Weights of a small sound classifier.
Data: 39062 training examples, 42.3 epochs.
Rows from block 7 of a small sound classifier, named by matrix and row number. Rows with one number belong to one neuron. Each number is 500 + 40 x the weight over its row's rms, rounded and kept within 0 to 999. All counts start at 0. Numbers have three digits each.
Before each neuron's rows are labels from the 100 clips, of 14976, where the neuron reaches its largest size: "top examples" is what is common among them; "loudest" is the band of the loudest frequency at the time of the peak. Only what is clearly more common there than usual is listed. The data: synthesized solo parts of chorales (CocoChorales).
# u: gMLP up (value half) (model.blocks.7.mixer.u.weight, 512x256), inputs 0-127
# v: gMLP up (gate half) (model.blocks.7.mixer.v.weight, 512x256), inputs 0-127
# out: gMLP down (model.blocks.7.mixer.out.weight, 256x512, transposed), outputs 0-127

top examples: viola; note E4; cello
loudest: 250 to 500 Hz
u.113:540556471499523519558448512517430462527539506492565501478549464499417514449484496481508530564558521520488484494480468499448412551497501479505491523483532552493416472449485555480480408537543489470519489553507476495471449454536550553558433560484514539507476527447511510559509493554535477471538477516548467540482520531517538447441479438487505495474479481541496517509452511540561492562529
v.113:455436452521546442520494425561503514530557535433498453520474481517507497439504488484513469487546517522521461509535472469513453511488553522536457584457518464577487518502503447474450528461554505512500535547488516499519449522510491486526478597492452425517466472545530492476504541529494503457522514490550546526574495436508452504484480421497494567464437437487488476528502519471438501500514
out.113:457490522557454523524496499494491530456486477480498567508382535524542519539573465510527482459524450437495494474538482562450437459410488551486569510532486523501502474528491513466492564489487508519451502509499553519493544482504477464470499436489453507530496554490448572461454523410500494559464538457471575537493477497486511569509506536517503516497536544508570462380539480501501514484469

top examples: violin; oboe
loudest: 1000 to 2000 Hz
u.132:465451521539505571495514495488537487599487491543464507438400492526500539550482444501468446552527582529508555463531474579418484468497460430503553453549525544492485497569465507487557489481545522491477587525503503432473503448473555533466497461528521521490455454463461492465464489513487561493466547512568526512550528482525424532477529502478500465530439519449520507550502529487448555546436
v.132:490539558462550549445494471442509479562506492567575494491473527547550500480494530481575468452547417435485511496551526514474510497530586536512525442503551555458548489546509521539452516450473505451475462557536515506532483547451479547500484458543516528472561434501578504554476519470456503494532458547474490496468513543410532469564474591476510509500469528498510499435473478473499579460498
out.132:534498437472508417460550531540468493481515518501553500517572458403523476485497580436548491485491525511504558461450542437471526527501510565496495501446543477517524466455584524508404444500534412484480481500553560556521438535504457464491533562465478482524518545544529531518554523431574428547456468487510512524552492500414608461496458528466490451534511538541560462527509507484489396510493

top examples: viola; cello
loudest: 250 to 500 Hz
u.46:498511536601493542527474514469600473495484541462479523492498488476494468505506522472509458483514437514551452534469489512494494551590467482537541530477509549440547446473528452472532414455494484519468512477521481474585457465448440471468513506466536452543514600452489504537506517474522519457448526567462469529483521555526437548508521514458571444616503467525532527538498507533573474505424
v.46:537488544532527445493376490571548496522456454526435587482424441493500469490501434492505492481527454503487456427524517481515472513506506509498478567416480526532532503524526519439461532564595514512409506438495546511501480523518507429512513493480502503480517446575485462474498590516511547539496592586486527510448493497527487536505524526443445434515522512451470460463537526552489570387537
out.46:475418489487484472469540469507475447517444450556513512450476465514511523497431425469539552488504554459485559465496465483487490491508523511517503519468535491547433603495453576510483545530469539491479518516480565518432480503571574501530486510526434525510415461501566519499417486488500484532523552414539450618514509467514571494597529486549479570407427487524549480496425501515504488536536

top examples: oboe; note G#4
loudest: 1000 to 2000 Hz
u.182:443532493522485584480488547484505474545516463483517478506479473515485521513547471580469495454484561541516502501467504484462504480535514491494525526462487421462465544584581488522505448554469515474486551432552450528557516558525500514515419479472483455508562463465470486494476467516528444551521467477440555425530522446552534433573553460471516488550473458451459524418501544469501483455555
v.182:470519444501445463488492508490495487452484501565506479515549496465479525493471497470509478511567513496491516508516520480445513572517520490485543473545488491473469550488491470553491547453513467508505542540504488518487470508535498473444579539555484454551442457490542534552495536480474443491522448458475538507468464534477553539580469537408571572485528483531535453528460543504534469447525
out.182:491511627467515493585505487445411459530512554506432511492525498467511438516502620472552401506495477470527507453570471577530446488501453487523472500537522494438500453469449486483472443522505479505488453498532486484468411556496491483458585524516513562493474468463473516514483552490581557485497518403583476522581505543500472519467521503545476440502528501504509533477513468546460510498480

top examples: bassoon; note G#3; note C#3
loudest: 250 to 500 Hz
u.8:485511523407491420481522556478544484470493509524544499459496564412509467465495510501411525570599482522519510448508556482478539501492442523444482530483551507502475479496484527511583529472487480502513585483509508474483531500467501480455502561476522547488500542500449519537498519495485476516481588492514484601501480376404532522484541500466476405510491534478424502461517548517542512566533
v.8:472474557446518484532439485540541495499597536494544539512433551401492473429454524487486508551534509578506453484443532510495498481549492485451514554538466504456510541445573563450583548449512499508556463538537527453485548459465522447469515565478464540495533525517423590479526486512490526511423563504425501519523520442509431521536506513433536501568461494403466521406512604503553472572470
out.8:484513537492498508450483454427537558525491511473490568484478562424500479464509543494500452476535494467526446466442477459467511533458531496443506454448455483474442555484505489474588489493479515526470494525513462519462536501496486573460485587519494545479556482501510505493498474477539447511557565479482482532550438440488486507479490465536610471527484538494476513430496525543611542534448

top examples: oboe; note G#4
loudest: 1000 to 2000 Hz
u.477:516490483507562487503547495494433486518542515512453639464475446526551467545497485557573541518457526530535453547465507458392561508447465453473509466478472450513480497508539479464509514501499503543511528476460517515522513394466427505488555521508474507526502496530566530522527431480456483561508491568557490525483545487539463448548593399488430504520554513574479492502544507546488478426492
v.477:463564503541459522544498500515594533516531525466438462558506547506478489512575509423449480470499446507529515474592464508472445488518501423439499536482473455526472567494481494518538567538542481491470467463525481522552517458461500560568572475556541552532505504469360431549464453499468546487512489487479555523591515502462538553527448521467552529485503512499481497493548490564413442438502
out.477:517490511549471519504451522558499497472518463464519460527492531501447557529587568409491450477426459496470567430544518499586457494567490547531417488534462512467454474441495461462463511479465542446529491557506521479477557517486516455486483512464587458478515460509474475484505530517516442460487501526532572442502495549578488501463521526523552511498501514463508431493513487383529553590472

top examples: viola; note F4; note G#4
loudest: 250 to 500 Hz
u.99:482488508508505478482454549452489465437501495529406487540507551559534508535526515486449501533497476536451497542438529471483547467410503513431518499502513475585465453515518495432560533523543468520526492520452529507592479506541517513529436473481466491480549439529471580452481466505385569524502509522493464446471522522454425478491600553503516490572557545472493459424464490467460390600507
v.99:514539463525483451519527468547556534453543472509487525483492518492546565556582457449470517475435495568485476459461562512537519449472527491518514534510559404512409477459486519517549547497553479504483460512455527567482531479487513475459491490474521490508480507531480544488508479498458497517483433493513447492532455454484479518547458392468481532433514582460522523461451548493454424528422
out.99:487508457494516503550551455518486495515462555524549475505532475456524549450547490461471442510536464472540500485531489491505446472524546528560507534471438536452491456534448474542478551506449490477488470559629560484500568473467459498475458519430517550521443454469488464522467492509517494460481520510537539454520568490510424501464567398538484474452488525547542542588555496501609529448518

top examples: clarinet
loudest: 250 to 500 Hz
u.136:497495490500516466484533446463489521523531472503474533495499523495496518512585439470383510469485546485452509506497492505469464531463484511481607566498468437530483516538532591508461477581484476558503485423462469511516544452486521505444542577521510508473510568514544494490549566564529528436481467486389553540536539498476446490552538482495532536531468537506452495530519453424443502547487
v.136:504491485478485478450479503483514515461515501468540461548475533525490535557507529470505470535563399505463558470579486529518523555525559409491494530460526529475543500540480445507591495512401512540499516459552504541540530432461509499527475499498526490453470503414532497529490478460470472510542478482489516487491557475492506505473510575473601555525471484481529428522542587459513439433489
out.136:525458530525519532505454508527523476505451511457525444572492550565568546436459561536543510458528468536429536492472480505466508532472509476497436521477502519561532468430486390462544519492514550531468491535554526538470483450486392563483518472493577562539547460511437471469468479528482517502531460472534453473518495457459505492440541461522480554521513486507467446461503536576543475454442

top examples: oboe; note C5; note B4; note C#5
loudest: 1000 to 2000 Hz
u.109:515549554545453446476444505553483524460443531519481584458541514546459464455525449534536558524473467496572370476527515545490515499457471543492461508552529506487440475471499420578500484514503497508523506554591497450537468538444448517532525540513485569479519495479503477578512526499429507463528502551521486485588538474521493475439515550430498497541558486511534508498524414425544500475532
v.109:473499505510491476401536428537503517484474566492477508528517501495559495458484414488481555451485473500460412424546490477444453522505491515491482525475523561529462538488499538555506467510490522424538505553576422479506472570508412540446492541539481537556510497459520517502505562510409562477539476478479525490521471573498518464508482483506503516506483509528470481475524495478503496486466
out.109:467425487546565513435417441427505490505484538595527510562485519470482510477458551438526495515496470519494484515535535437530510488495465547531541474495538488500424521583514494550446531502498495506496502540461482458436447505518428566507457489483517558472524465516505543518475575485455472490496558473552500563558485540439565489478470529501539526474490501510501484452524548489543450480532

top examples: clarinet; note F5; note F#5; note E5
loudest: 500 to 1000 Hz; 1000 to 2000 Hz
u.42:413589526533436546467481466494475462484523523458560474446511522481462529591508454507534528495405488484483468495495474510587575500458513524488496475497553520580503463482462467444543465529475577528471516445448526499531498549502433484538579461490475525498466538517541540496563509503488463427456467518579565530437534509485518491511562529508541457570468403399520498497476454537463482537580
v.42:449556503464485510525510435474491554480512521469516528510425481499473536461449505524505503540583518531470515509522521469451478524516578517517525580379472493540541510494490465505558434488534420496472534448519487520490534556512504582514547543444540426457477445459493493491469442502528524476528462455561495448580464534491515537415399552478436499512491462498508481515492461483494517489563
out.42:488510546470518583409510482521587517486574480514500492473462517532533488458469534482510487467593486482466487480505529463459466515505566485520511517555504463514507548540433495520440480501469496539509572522509490510451469520511508556515559569494594480497504595504506571531513426535506468493491494507485435548487470547437473547436478505536452527478524489503536518425498449587559513463552

top examples: oboe; note A#4; trombone
loudest: 1000 to 2000 Hz
u.173:515525391554461429483538500454390506509500476475540501489524550422483462509518535495463525476459460455459513504416534536509494483534517467526438434521503520483542526464560550460539495481521516491423519537434593504485413498480485497514450522450446479562465522431551479582557513537497527504520489506472535530585458538501505495541562538455571481438571469509513463540494495487429467488485
v.173:504582491419533517509511492520448529473461462482522541499579493502497564511507499509548411444537491451439514517513509540454491457531537536517533539525492447463486461456489519577475564448583472441468475495484500548489518472501452520516518515501507509590551518457505562452449435443512469455536426499508437564493489506514508498502481524554496554410525517541468483466515467457470486524522
out.173:453448623470598515532458466536552518513536509527494535517492507536501522501520487522469485471586567543466530469562445485554533504500476529454517576526493465467470491534465483527382535498469490483575462492541464462508550522525466453446570494573542557481566511558462529452468488459480453479500494468467515464480560536482435506488458482484465546568498552445450449438459477523546516616506

top examples: violin
loudest: 1000 to 2000 Hz
u.3:454493426440468499486530531520545497581434496494488468514479539498409471540465455500506463495427434552555503524435514507477449530444559475548503480492458539464461509559460506586522471507464493462565504559466531555497560578514550506452543467513527514529492558478522542459485528539531502484511584431494478514545462451502509471496573396488525489482535454564481488482520516413486467520522
v.3:466543518567474383546556443498485489492531464499538492461522417485517570469547438533491487473451517561514415451512502466508496497519465489521481489499530481542516459531566510476566508473625452477473473521488470494490471484491490507555474444473554554545479517463448520494500531487472505541490494528451447484489570533485527437523451411486473533486464573502548451482546495426541398522576
out.3:512457565472517547502473454479480491470567481514511546571518435499570487548467526546497506461582548540515488448471534557434537446482425484516518453490590456507547566435471524503476541475514503430481468519514446498528498472501438517528502557492539504435478490481493494480508474471528445535480377506517508487435550537525532504492496582515448498480583509470546534520480476560523461446464

top examples: saxophone; note E4; note F4; note F#4
loudest: 250 to 500 Hz
u.307:530490537453490482452476495517557507536499492536510471460553475449456513506554508463580455528537529479544519494388433538417487578525539470550479503537534484453501513568481546568513513495458471520509504505472525524550467444528461475498422501431505475469537472469409454506498533421483447478496558482521495421526515389468490546516489525504518551556566535495527596586565471542538500529543
v.307:530563512532494517483490460535465493495518519474546477527502513393568568516499532482507533526525480470511507516451494535483496576486490528553580492515550543492513497562387567511544461498425492511483472510538520523549481436532539488501517486537525542466497432518432468416402462476442543501511507492531500502476461427586526495557467535530464458448490472469464477512491487551471491467574
out.307:495460520409523505534511512540501500491450493513573462462502537537573484508527528450510543531432532446483453512440444556500506523500474502514555494522460476466435427508443574525511555599489498555494528449512551548561423471516490507519527524486477574494540450511483476465467607566473458489556550497519546480453502495471567485515468530462496578449561473533526540494475436544538487518498

top examples: clarinet; note D#4; note D4; note C#4
loudest: 250 to 500 Hz
u.79:486522452507467489503456484465592500451558492456517553546482562460493548540523512498545470526456495459424601539453478518459488546517470465553514470481490570495477495523442471494524418465488536493514516464472455532543513511451507481516522516552569525493528475498554559515494489466507511459459504516545470456534466578534544507549447445479488467499503471535489489497526515467502557474506
v.79:492499544479528553487451484580507496463598517520581429521500522483507515496498517482531471526416531518529442530526446524446450532546489533504540466490461526521507512512521509526435484516469431479520492539545532467448550498452512490509605525512523477479545544429503587512460518473472468428549500453487569459532460546576532471463453450458481539467479453544483430477502450559489506486480
out.79:491529511484459528441516488536479427569488500556543488515513484505510452473568506462500484485455492513522473447525518483527561418499517525563566425442478482440465512451450513475412444496577554468489472499559477489525449513493490586463530579493487495511592446506546520591463419466527459542507466452462569461572515516516553564497462480495581502472512465488490508565502506583444533509501

top examples: violin; note A#4; note A4; note F#4
loudest: 250 to 500 Hz
u.25:506485477458529510557541440508550431476485532446471554457578514477483527540478472493478504503543530425543486563500420532465485530524498472521464445497536512490460551562529478456445544476449489483423471482575416498566513494521551491503544500474502486482587570490540460558529491501427443507476552490515490435458509429517490555390564501493496473460497469531553482433459460544467505531571
v.25:463512488527491477499516479471519489477539515437427563484487469511570460465524496477457601511468481500511483513435467521560535526451485438429467522516475459495521516477455500536443451500484459502455429503479465460547532558550539455482457527487473551490523531519535476439427548466478502607556455544536526486533500469524446486496452546533486471522425575526443557471526497540494509521515
out.25:520476484464457475474547510442592542509446527425523473492546470530513471422526471512461517505478590548473440566521513518544511500466508550529492543449504508471499490471515508474468502509531449478497497471519491531425499452528518518472380517474503429489495438521517500488530490544480515564525489557475436540519473524484545434462512486469541540533535481597472515489493522468470437521516

top examples: tuba; note A#3; note A3; note C4
loudest: 250 to 500 Hz
u.285:539513546463524480551529514607550479479462546481512484548401498488539465557510552518555525541513471504506554443473481440498464523521502465528412523431534508423508565554488501512463580526481465476538437531499510510527493494518485511580431484501518540483504513539542437466521512568514519500534452495547560553430507485492444465380482491462490538533492527491491499546542566415481481479520
v.285:457522497497520529496559521575503568542463475453491514506457454474504496533498565534479479526488450546524529481466516477492503507491547504517451538472542464578507461507486477461506452571466521473505454459522544458496497458503555474528481606431446497525498483502470529542504581500505550499536466443541523536438488517516495428470528501544497553506489489517490540579494466450545463489490
out.285:450505531518569449486543546544514519461444515558463439491402438532522539469480507514490468503487465489471450520515420489506507498496542527464435487469512441450415452543501535501481572546507567494518494533471517455533483509607446559541492461522530461486444494539488531570447502581500527475521516525537439555498477504556564461526405488487469503527449499497548552511478531509488474539548

top examples: violin; note C5
loudest: 1000 to 2000 Hz
u.57:515506425501454521530483450410561535587482525432537524453466479526571499481463513568482485567458531486513489543510488492519512558436569449503445505489485506451515473577506501514523540421516550479464559552533461558562554498486564437453477413483477490529527499545506549515480468550500516515483518471508426500545398555501461473495470505434489562442460520441499478498459506460490509506545
v.57:558548539475565525495523446446522521536500463506548510530416522511470505479472505517475486504551533520535478520568478474456492562559524542457459521526551417404489541509481566532478491431495567407437528551507445553453537472488544458491501449508541524644452535530542538523461466493436487513521545512526487502465452500452568494493474481463511544490452534490467381567511500453458483553519
out.57:461533599442533518458487493530501515502462443563466563538531497501454490532532536493517431436559502519500470478463521539529489471536526550518483530501500504566501558485450534531433448496471486501506463506515554429470422505412458530548472565547541557490469436469517488491505502500522422503455477576492588430422471492527486515442533557539504498513562540508546504482551547531476424479536

top examples: viola; note D4; note E4; note C#4
loudest: 250 to 500 Hz
u.421:517489499457483497483499512486515532479490450533527540485444557496447505566447537443520472467458524477487469445490472550540532451451535454493520432518559494512504476544424521499543478498507571573482502500503487503517533547455517479564553515488533514563467486520478469448511573532499488516549571446505481488413518473542464591384524449515500513490456490524468469478502529568480475503485
v.421:510512526458496484479452502610440530550583462524533508485482537531414488481475558451459536408484574479562458565540429517537489432577495449497496504478468522492547504520496494576453441546500499515486507486503472521457606499461518528481475500504476437555472485537468540486532529488536481540510464469518502456545468513552445480499456534500515457522493480442457419495541413530483542483531
out.421:473522469438507453516462404469457539533498545527491504453451497532488550553481564478534504421557514416460448496529463523515516488566515499532497457496473501479473541519483530518528467519509547521464498511510482487533542481502548581586519475535516478513482508570545624477509577516540456559543581478469541496509377528501492506464509490432503482423470543526457521465523491578546508459533

top examples: oboe
loudest: 1000 to 2000 Hz
u.62:501526458412500488555565495527510511522507478487484457457523551518490465477529486551472531537536488444525490569465444472489401469446552486501560500424520450553537518450450503552483460487559500492567543550570577383504433538476482468398491500511514434486525537508481477446531482523490473453485507512536493457529496476511578483486463497556489512512562529537492526457517544462411490566512
v.62:517478508524490486462584437486513531497548496469448515517462485513510496409466525447444529499459517492508428501582491499489517536507513571458572491493535497534494518490521498492523460486506535443503555524447518528555554454384466508500497554611450510471455579455559477446550480540538480507595555482493477526489443456477472442478469470551556540536490492515487465482501501470444503520530
out.62:547518534485513515475509459530508494464488445434448484452455449529518574530421471465467529474528521546434521483493558453470543470496465510531447507596523595555514523521518426479469429474471464479482438463466503532436546450524565524474576534429502518549531452482579539544485518501481567444443430537504503532494484491520505519458526488432523513404488493520510515550486544509540445533557

top examples: bassoon; note C#4; note C4; note B3
loudest: 250 to 500 Hz
u.416:550492536455479493436540539470442433494524450533554485492441426473457516486484503521518536485503471470530508442479455510497480574488460526476499483538401471561524550456474550493464490411565429489405473591504528449544526462494421518514579449417551501389522501483500492462539534448484472534541557536552505527474423456512536482508545489489445546508539557535554498507506511530509489519437
v.416:460496447516464488559607489501542513455503466513444523538475491454500466501530469520525517453558559512516486474523544509479517465546451572505494599525507546484469525494482502513528552495511487452487504436469480549478487548491500510575567432480496498526473455526508525488533456522514523506485561460547492535480479493508518500577491486490517572465509525417488510546477505509482486471543
out.416:533459452499466522498429419540583524449522479461469535540567533525560455533442494490494439442491484520480526561488533458455546445487548514460481548444642516451498460513462492517525468570559555480575517499486532535543466527440522540507454496542520554572516498502451500461504426535481522488471515501508478548491550558508514529473538530483499461553514513487439487520509534525532438528545

top examples: violin; note C5; note D5
loudest: 500 to 1000 Hz
u.408:483590525512583534467523490559550546539489464488526494500459476434509495473499453538503525455536492496478488443498538522452467566443616444481495491570543549525498493478448517529497481487551472420507484434556488493412502495507482504507509445524477521469453506615479453469502516534541518500497526521428527432483460590497494560559552489526476448460459464529543496568568558463468534457554
v.408:435418515559556504495471444504505421557535396519568443544489487544529476531512488502565481475537542456472497516510497535494447439536503514548515527570494514481534522455503547498450477539521574524534495503486568490511500522501481504536460488454406534573486522527555558501493503503458486527447476489473439545520443461571477420465515509494496489522439529490524508510461452466450465439572
out.408:483456518509426483575506506480467447482529568463438471528535546576498501491556538527466476616492496435457495525542504409462406493524468576500517522499518499532540518473601502481542465528509497530485530572431491526555479480532473510476525516500453533457504546441520489526450507504523485562463496500540452490501546487509520483489478551508552497578494550520497447478461444482498468539468

top examples: tuba; note A#3; note D4; note C4
loudest: 250 to 500 Hz
u.505:478479440521534520535536578562450540546528548477579510452491513466461431503569575526458468505520516467509513465489504487544559572544537492545507561426561497514487491427512485587535482538548543467450469444483541482557507522521456504527488511484400443451503537503448518495495508469514541494529437474498463436471493446507461451440445576513533489560542459559550459474537503517402455490512
v.505:452514473530567481468564464501577520483538424513459504469495475527536542484469482547502490457515453579505528423466450422499490509524534484529507560477494453428521518507530576451494493521492520499469420476522464464468491501536510525584516542480536448479513537471522584491502547625438474505503466465455558505444498494503544442541489495473491518530436448482517579526565643469550423502518
out.505:562453577445524481498549530451521546477472519513457445506467499523519519564532540592506512546526494557494496501547411471536482524462594439476522497418537433439502506530464392540496497526501544520431548520521423517532497522446484524486536518541478523513441466545475513498445536535460487373476528481499596550456499514589506455476421492478490556436530443476484588499501573528507509511504

top examples: viola; note F4
loudest: 250 to 500 Hz
u.105:538491478524500470568502503452495497480568488510546568444469458479522456485557458509520485471504448564485502582486534480508491519463509509441552448507524512514513483525498520556578463537473393511506514520535435493527550508488530512508445524589536511452398523453508499507434509547514531458480516482493536489530460512486546597435422521468582485479549476443511514577449479459487516474482
v.105:542536506499567525482529448505543455521505434491528489535404484542469470457505488483540449464586486474474449529520525497519496565487568504558545500483553472525530533509535517454422481403522529492442483469551543490517489575491469495522528460445452473530484463531522521508509560566488474530551461536572532510526483495468502430447499504498486489427460506482534518498441469444458495536489
out.105:429480473443477514486530455546498547549526533550509476518530474498452530485511534512411472528465550451567499520525537547495556452568456493539471620500513493506485501540524487425448526540527539494483445495517582517480456467526506512494547492404493509472556504568564498531511501492468438513492426493454491531435508487449489493520581508536419481597399489518551454440547522545441538497501

top examples: saxophone; note F#4; note F4
loudest: 250 to 500 Hz
u.174:465490542434534493491464563495465497499501515519510442486489486481593532502413550497556463493463548474499493462487474509428514488533492478559564541575552504570526482437542527505496507445449417515491421462494518538452573567459422463479490571471499567508497554436499457437442467542488502506551523442541482536503483507481486501475543506453517488498484545518443507467516435515499449511505
v.174:502462567499470457553500455491504489485478507523488524505469501436522419468455581537635525503388438553524556503481496542520453475512468498493526495565491473528505503493478514587531488553508518478488496567485570505489445541493480474505412520524459485500511436547501416478474452509596533547481506509543491505513534477565467515545452572467515535534526506478491475465497478542522508503525
out.174:442500491446488457544513433527522455492483499534560477551510524500543587491619497466484467498477474496538471497504554605493568452469416501545492509481480425511415479488500512530444542508489549510480571486386481495473461490514497476455547452430546489506525512468402501500513450563490538521545465485522531473521495538481511500542445520477505568556480445539512540429508462472447514480507

top examples: saxophone; note G#4; note F4
loudest: 250 to 500 Hz
u.0:505536554430474476507529493492504541489478513523450469467523570509468567501483472451472522433490466425474497512497530513567544535588500486510453470541545463544499481590507533525513438469508501490480485434470528482481465492496477543470536495503485481438520507435444547516561464461469508505479545493532512530525541419398547407464453584529564496544533509502521537453528444512509480466557
v.0:531486484449501525559446439521520473447507525539526568490520449568467528497512461575512542483489482407464554501473551530522515536438509572522488473541456491464587462500483499495472576504571519475488519559484525543436397463524512502515552478470492502451473428501428467543461530473490486502461520559507501453538540488512490499569456528532571455542562585516438547500455432485513520483522
out.0:514442534468523481478472478534489492517468530531548525462484539493533502475565509539524463518557572592529454497484455564453545441573473457537478517452468518463456503533500507525499521535467495523553426442491469512496438508550516499490532523504588477506514488535470516585439421528472498517488477499548579547454537465547488480518548578538455539557484520467499475403463459555446407462503

top examples: tuba; note A#3; note G#3; note A3
loudest: 250 to 500 Hz
u.207:516508476550566539515497563526515551460462509588566459527531420509474491515466530470528480495514442511526507459493491467515520511571541503455534505435523517522505490541549521414496573460501485509502451504446508488530501493526595456500495491462491516439503518533531455518510555521443467515571447408466490546468514483515482466500490599460554519509472450531506541510416541495471510466534
v.207:524447519497520433459476563550520548474413504513517420499434501479498485511455555578536544517485433504498503487446442559480521494591576567535489495427485417536515447501523513584538495511536545442449464500506495450512475519462508433532514481470476517479531562476540497536521548492532577474526423465479541587477478524548518461570457522469521494468455506443477544523474509447471454537427
out.207:450476449491551528512533474450515570526464517476520471570476505506445502522436524511524499382461464509487551383465515473554528468517537497481479529502519453510512511511532501529585459531511487469453483484523550510494448527551565526433518521511536408618497551471489472504525445583544530479509459435408530523513507486489533575483455488536499503465457484549534565608512516448490473503449

top examples: viola; note F#4; note G#4; note A4
loudest: 250 to 500 Hz
u.325:507546486526511528469465498431481440489555482526518498602439522463478526492600546496498590571548500452492447518491467510529502488479498455526476554483478503524409487471507472555493485462452484461489540408461483439598519508522545544510483457552533500524469535484526503417525531476523396472489491510477502571445514496543470509448626438539461482497490511489565511557457482477573472457510
v.325:536528533612521474497522491594523480520449562467560531438436450542503514494512514543501477464509550482429487533417490457433578462513458493506426486493450507537487463549442494497426530463480501511535618538540547533557457521467519478507488506435477576598486507528415478529432516508499484500500614449504471491475494463472471501448528462516475462442484509508504465493539534510562472509490
out.325:471541527440555460456512498494471485568511550502516493428467528554454563401477509502454511470486548513540526482475588525539506529493510514551483478528587481467523444515465468486466535465512553513510465526559422530509420481469547477448508434450548511539521433475531421541539479553445527500534500482454537443483476474485466455527472390523497464500488521562452496473536571543561475480498

top examples: violin; note F#5; note G5
loudest: 1000 to 2000 Hz
u.33:466545524441482525527535524498449541508508487515467522519519522506497521454481516508473461504479505506547509539355533453513477496462517410482534592491469525528545494428564446482503487534550503410508511511590457498582429475491531474559510505552550476531442479501463558466509487491474513548512519507398494469501487535436533523495448521435507502497506454542518506511528508516449543495526
v.33:506457444476480509476485601546491500472506478480446485541504460427478495459434539548534508529511494480512487504454492517544479551462446502531439477485482439562463450530521446528513515518487504530565474487490487469537494486462540448450541465583507498527548452472538488466559486458479537546551498481479497472496491505512512584473550436584532459505469482529518444507535514521533541464557
out.33:480464432489481529461552433491437476455457504486503559529526445503414545581490499517568475501457545526519545507537411477510508476584599485551429472587528544506426515531442538542586457524505469499452488465470607451455435459533457509490534548478515536468471549448547446516513570504499500520483444476513528476489490477538500514466562515545463464501533498514497477498457471508495488509534

top examples: viola; note G#4; note A4; note A#4
loudest: 250 to 500 Hz
u.150:524487531532536539518530532476470541479515519503536500479483426541472520520405482474501463491542503503530481513472590496436459462504568403507469444482558521489528501568527507498454449526511530472449519533514501498495548464463455546474457523543554523488524470485475481568438535513507457511504500499487455447520462476467504487520488554532543533461501493487554442536458550441464603498452
v.150:481547478585512478526448449495440498517479476512493536490435482520473513509521532476491536508492555591515394496561521523469534410556588421447546451499479512559535559533485584488477417546485513543489503474454463474539572541479581521540486396513535468548462503536537535481547512464494525496517496450441516491475478485497497567484506465506526550476438476509473424506458543496478510455503
out.150:461502510515463440522478433543425501596509518523543536452489561560581512486553511471490497492540510473466533469495471540476531452502506453467503477564577557526463587540499502462508556458431509528506451481463525526471468456507469503508500458504521543582471545491511566487504451491552471548544542589521500573499530469461551507495514464578478467443428507469490492443522412477466440479373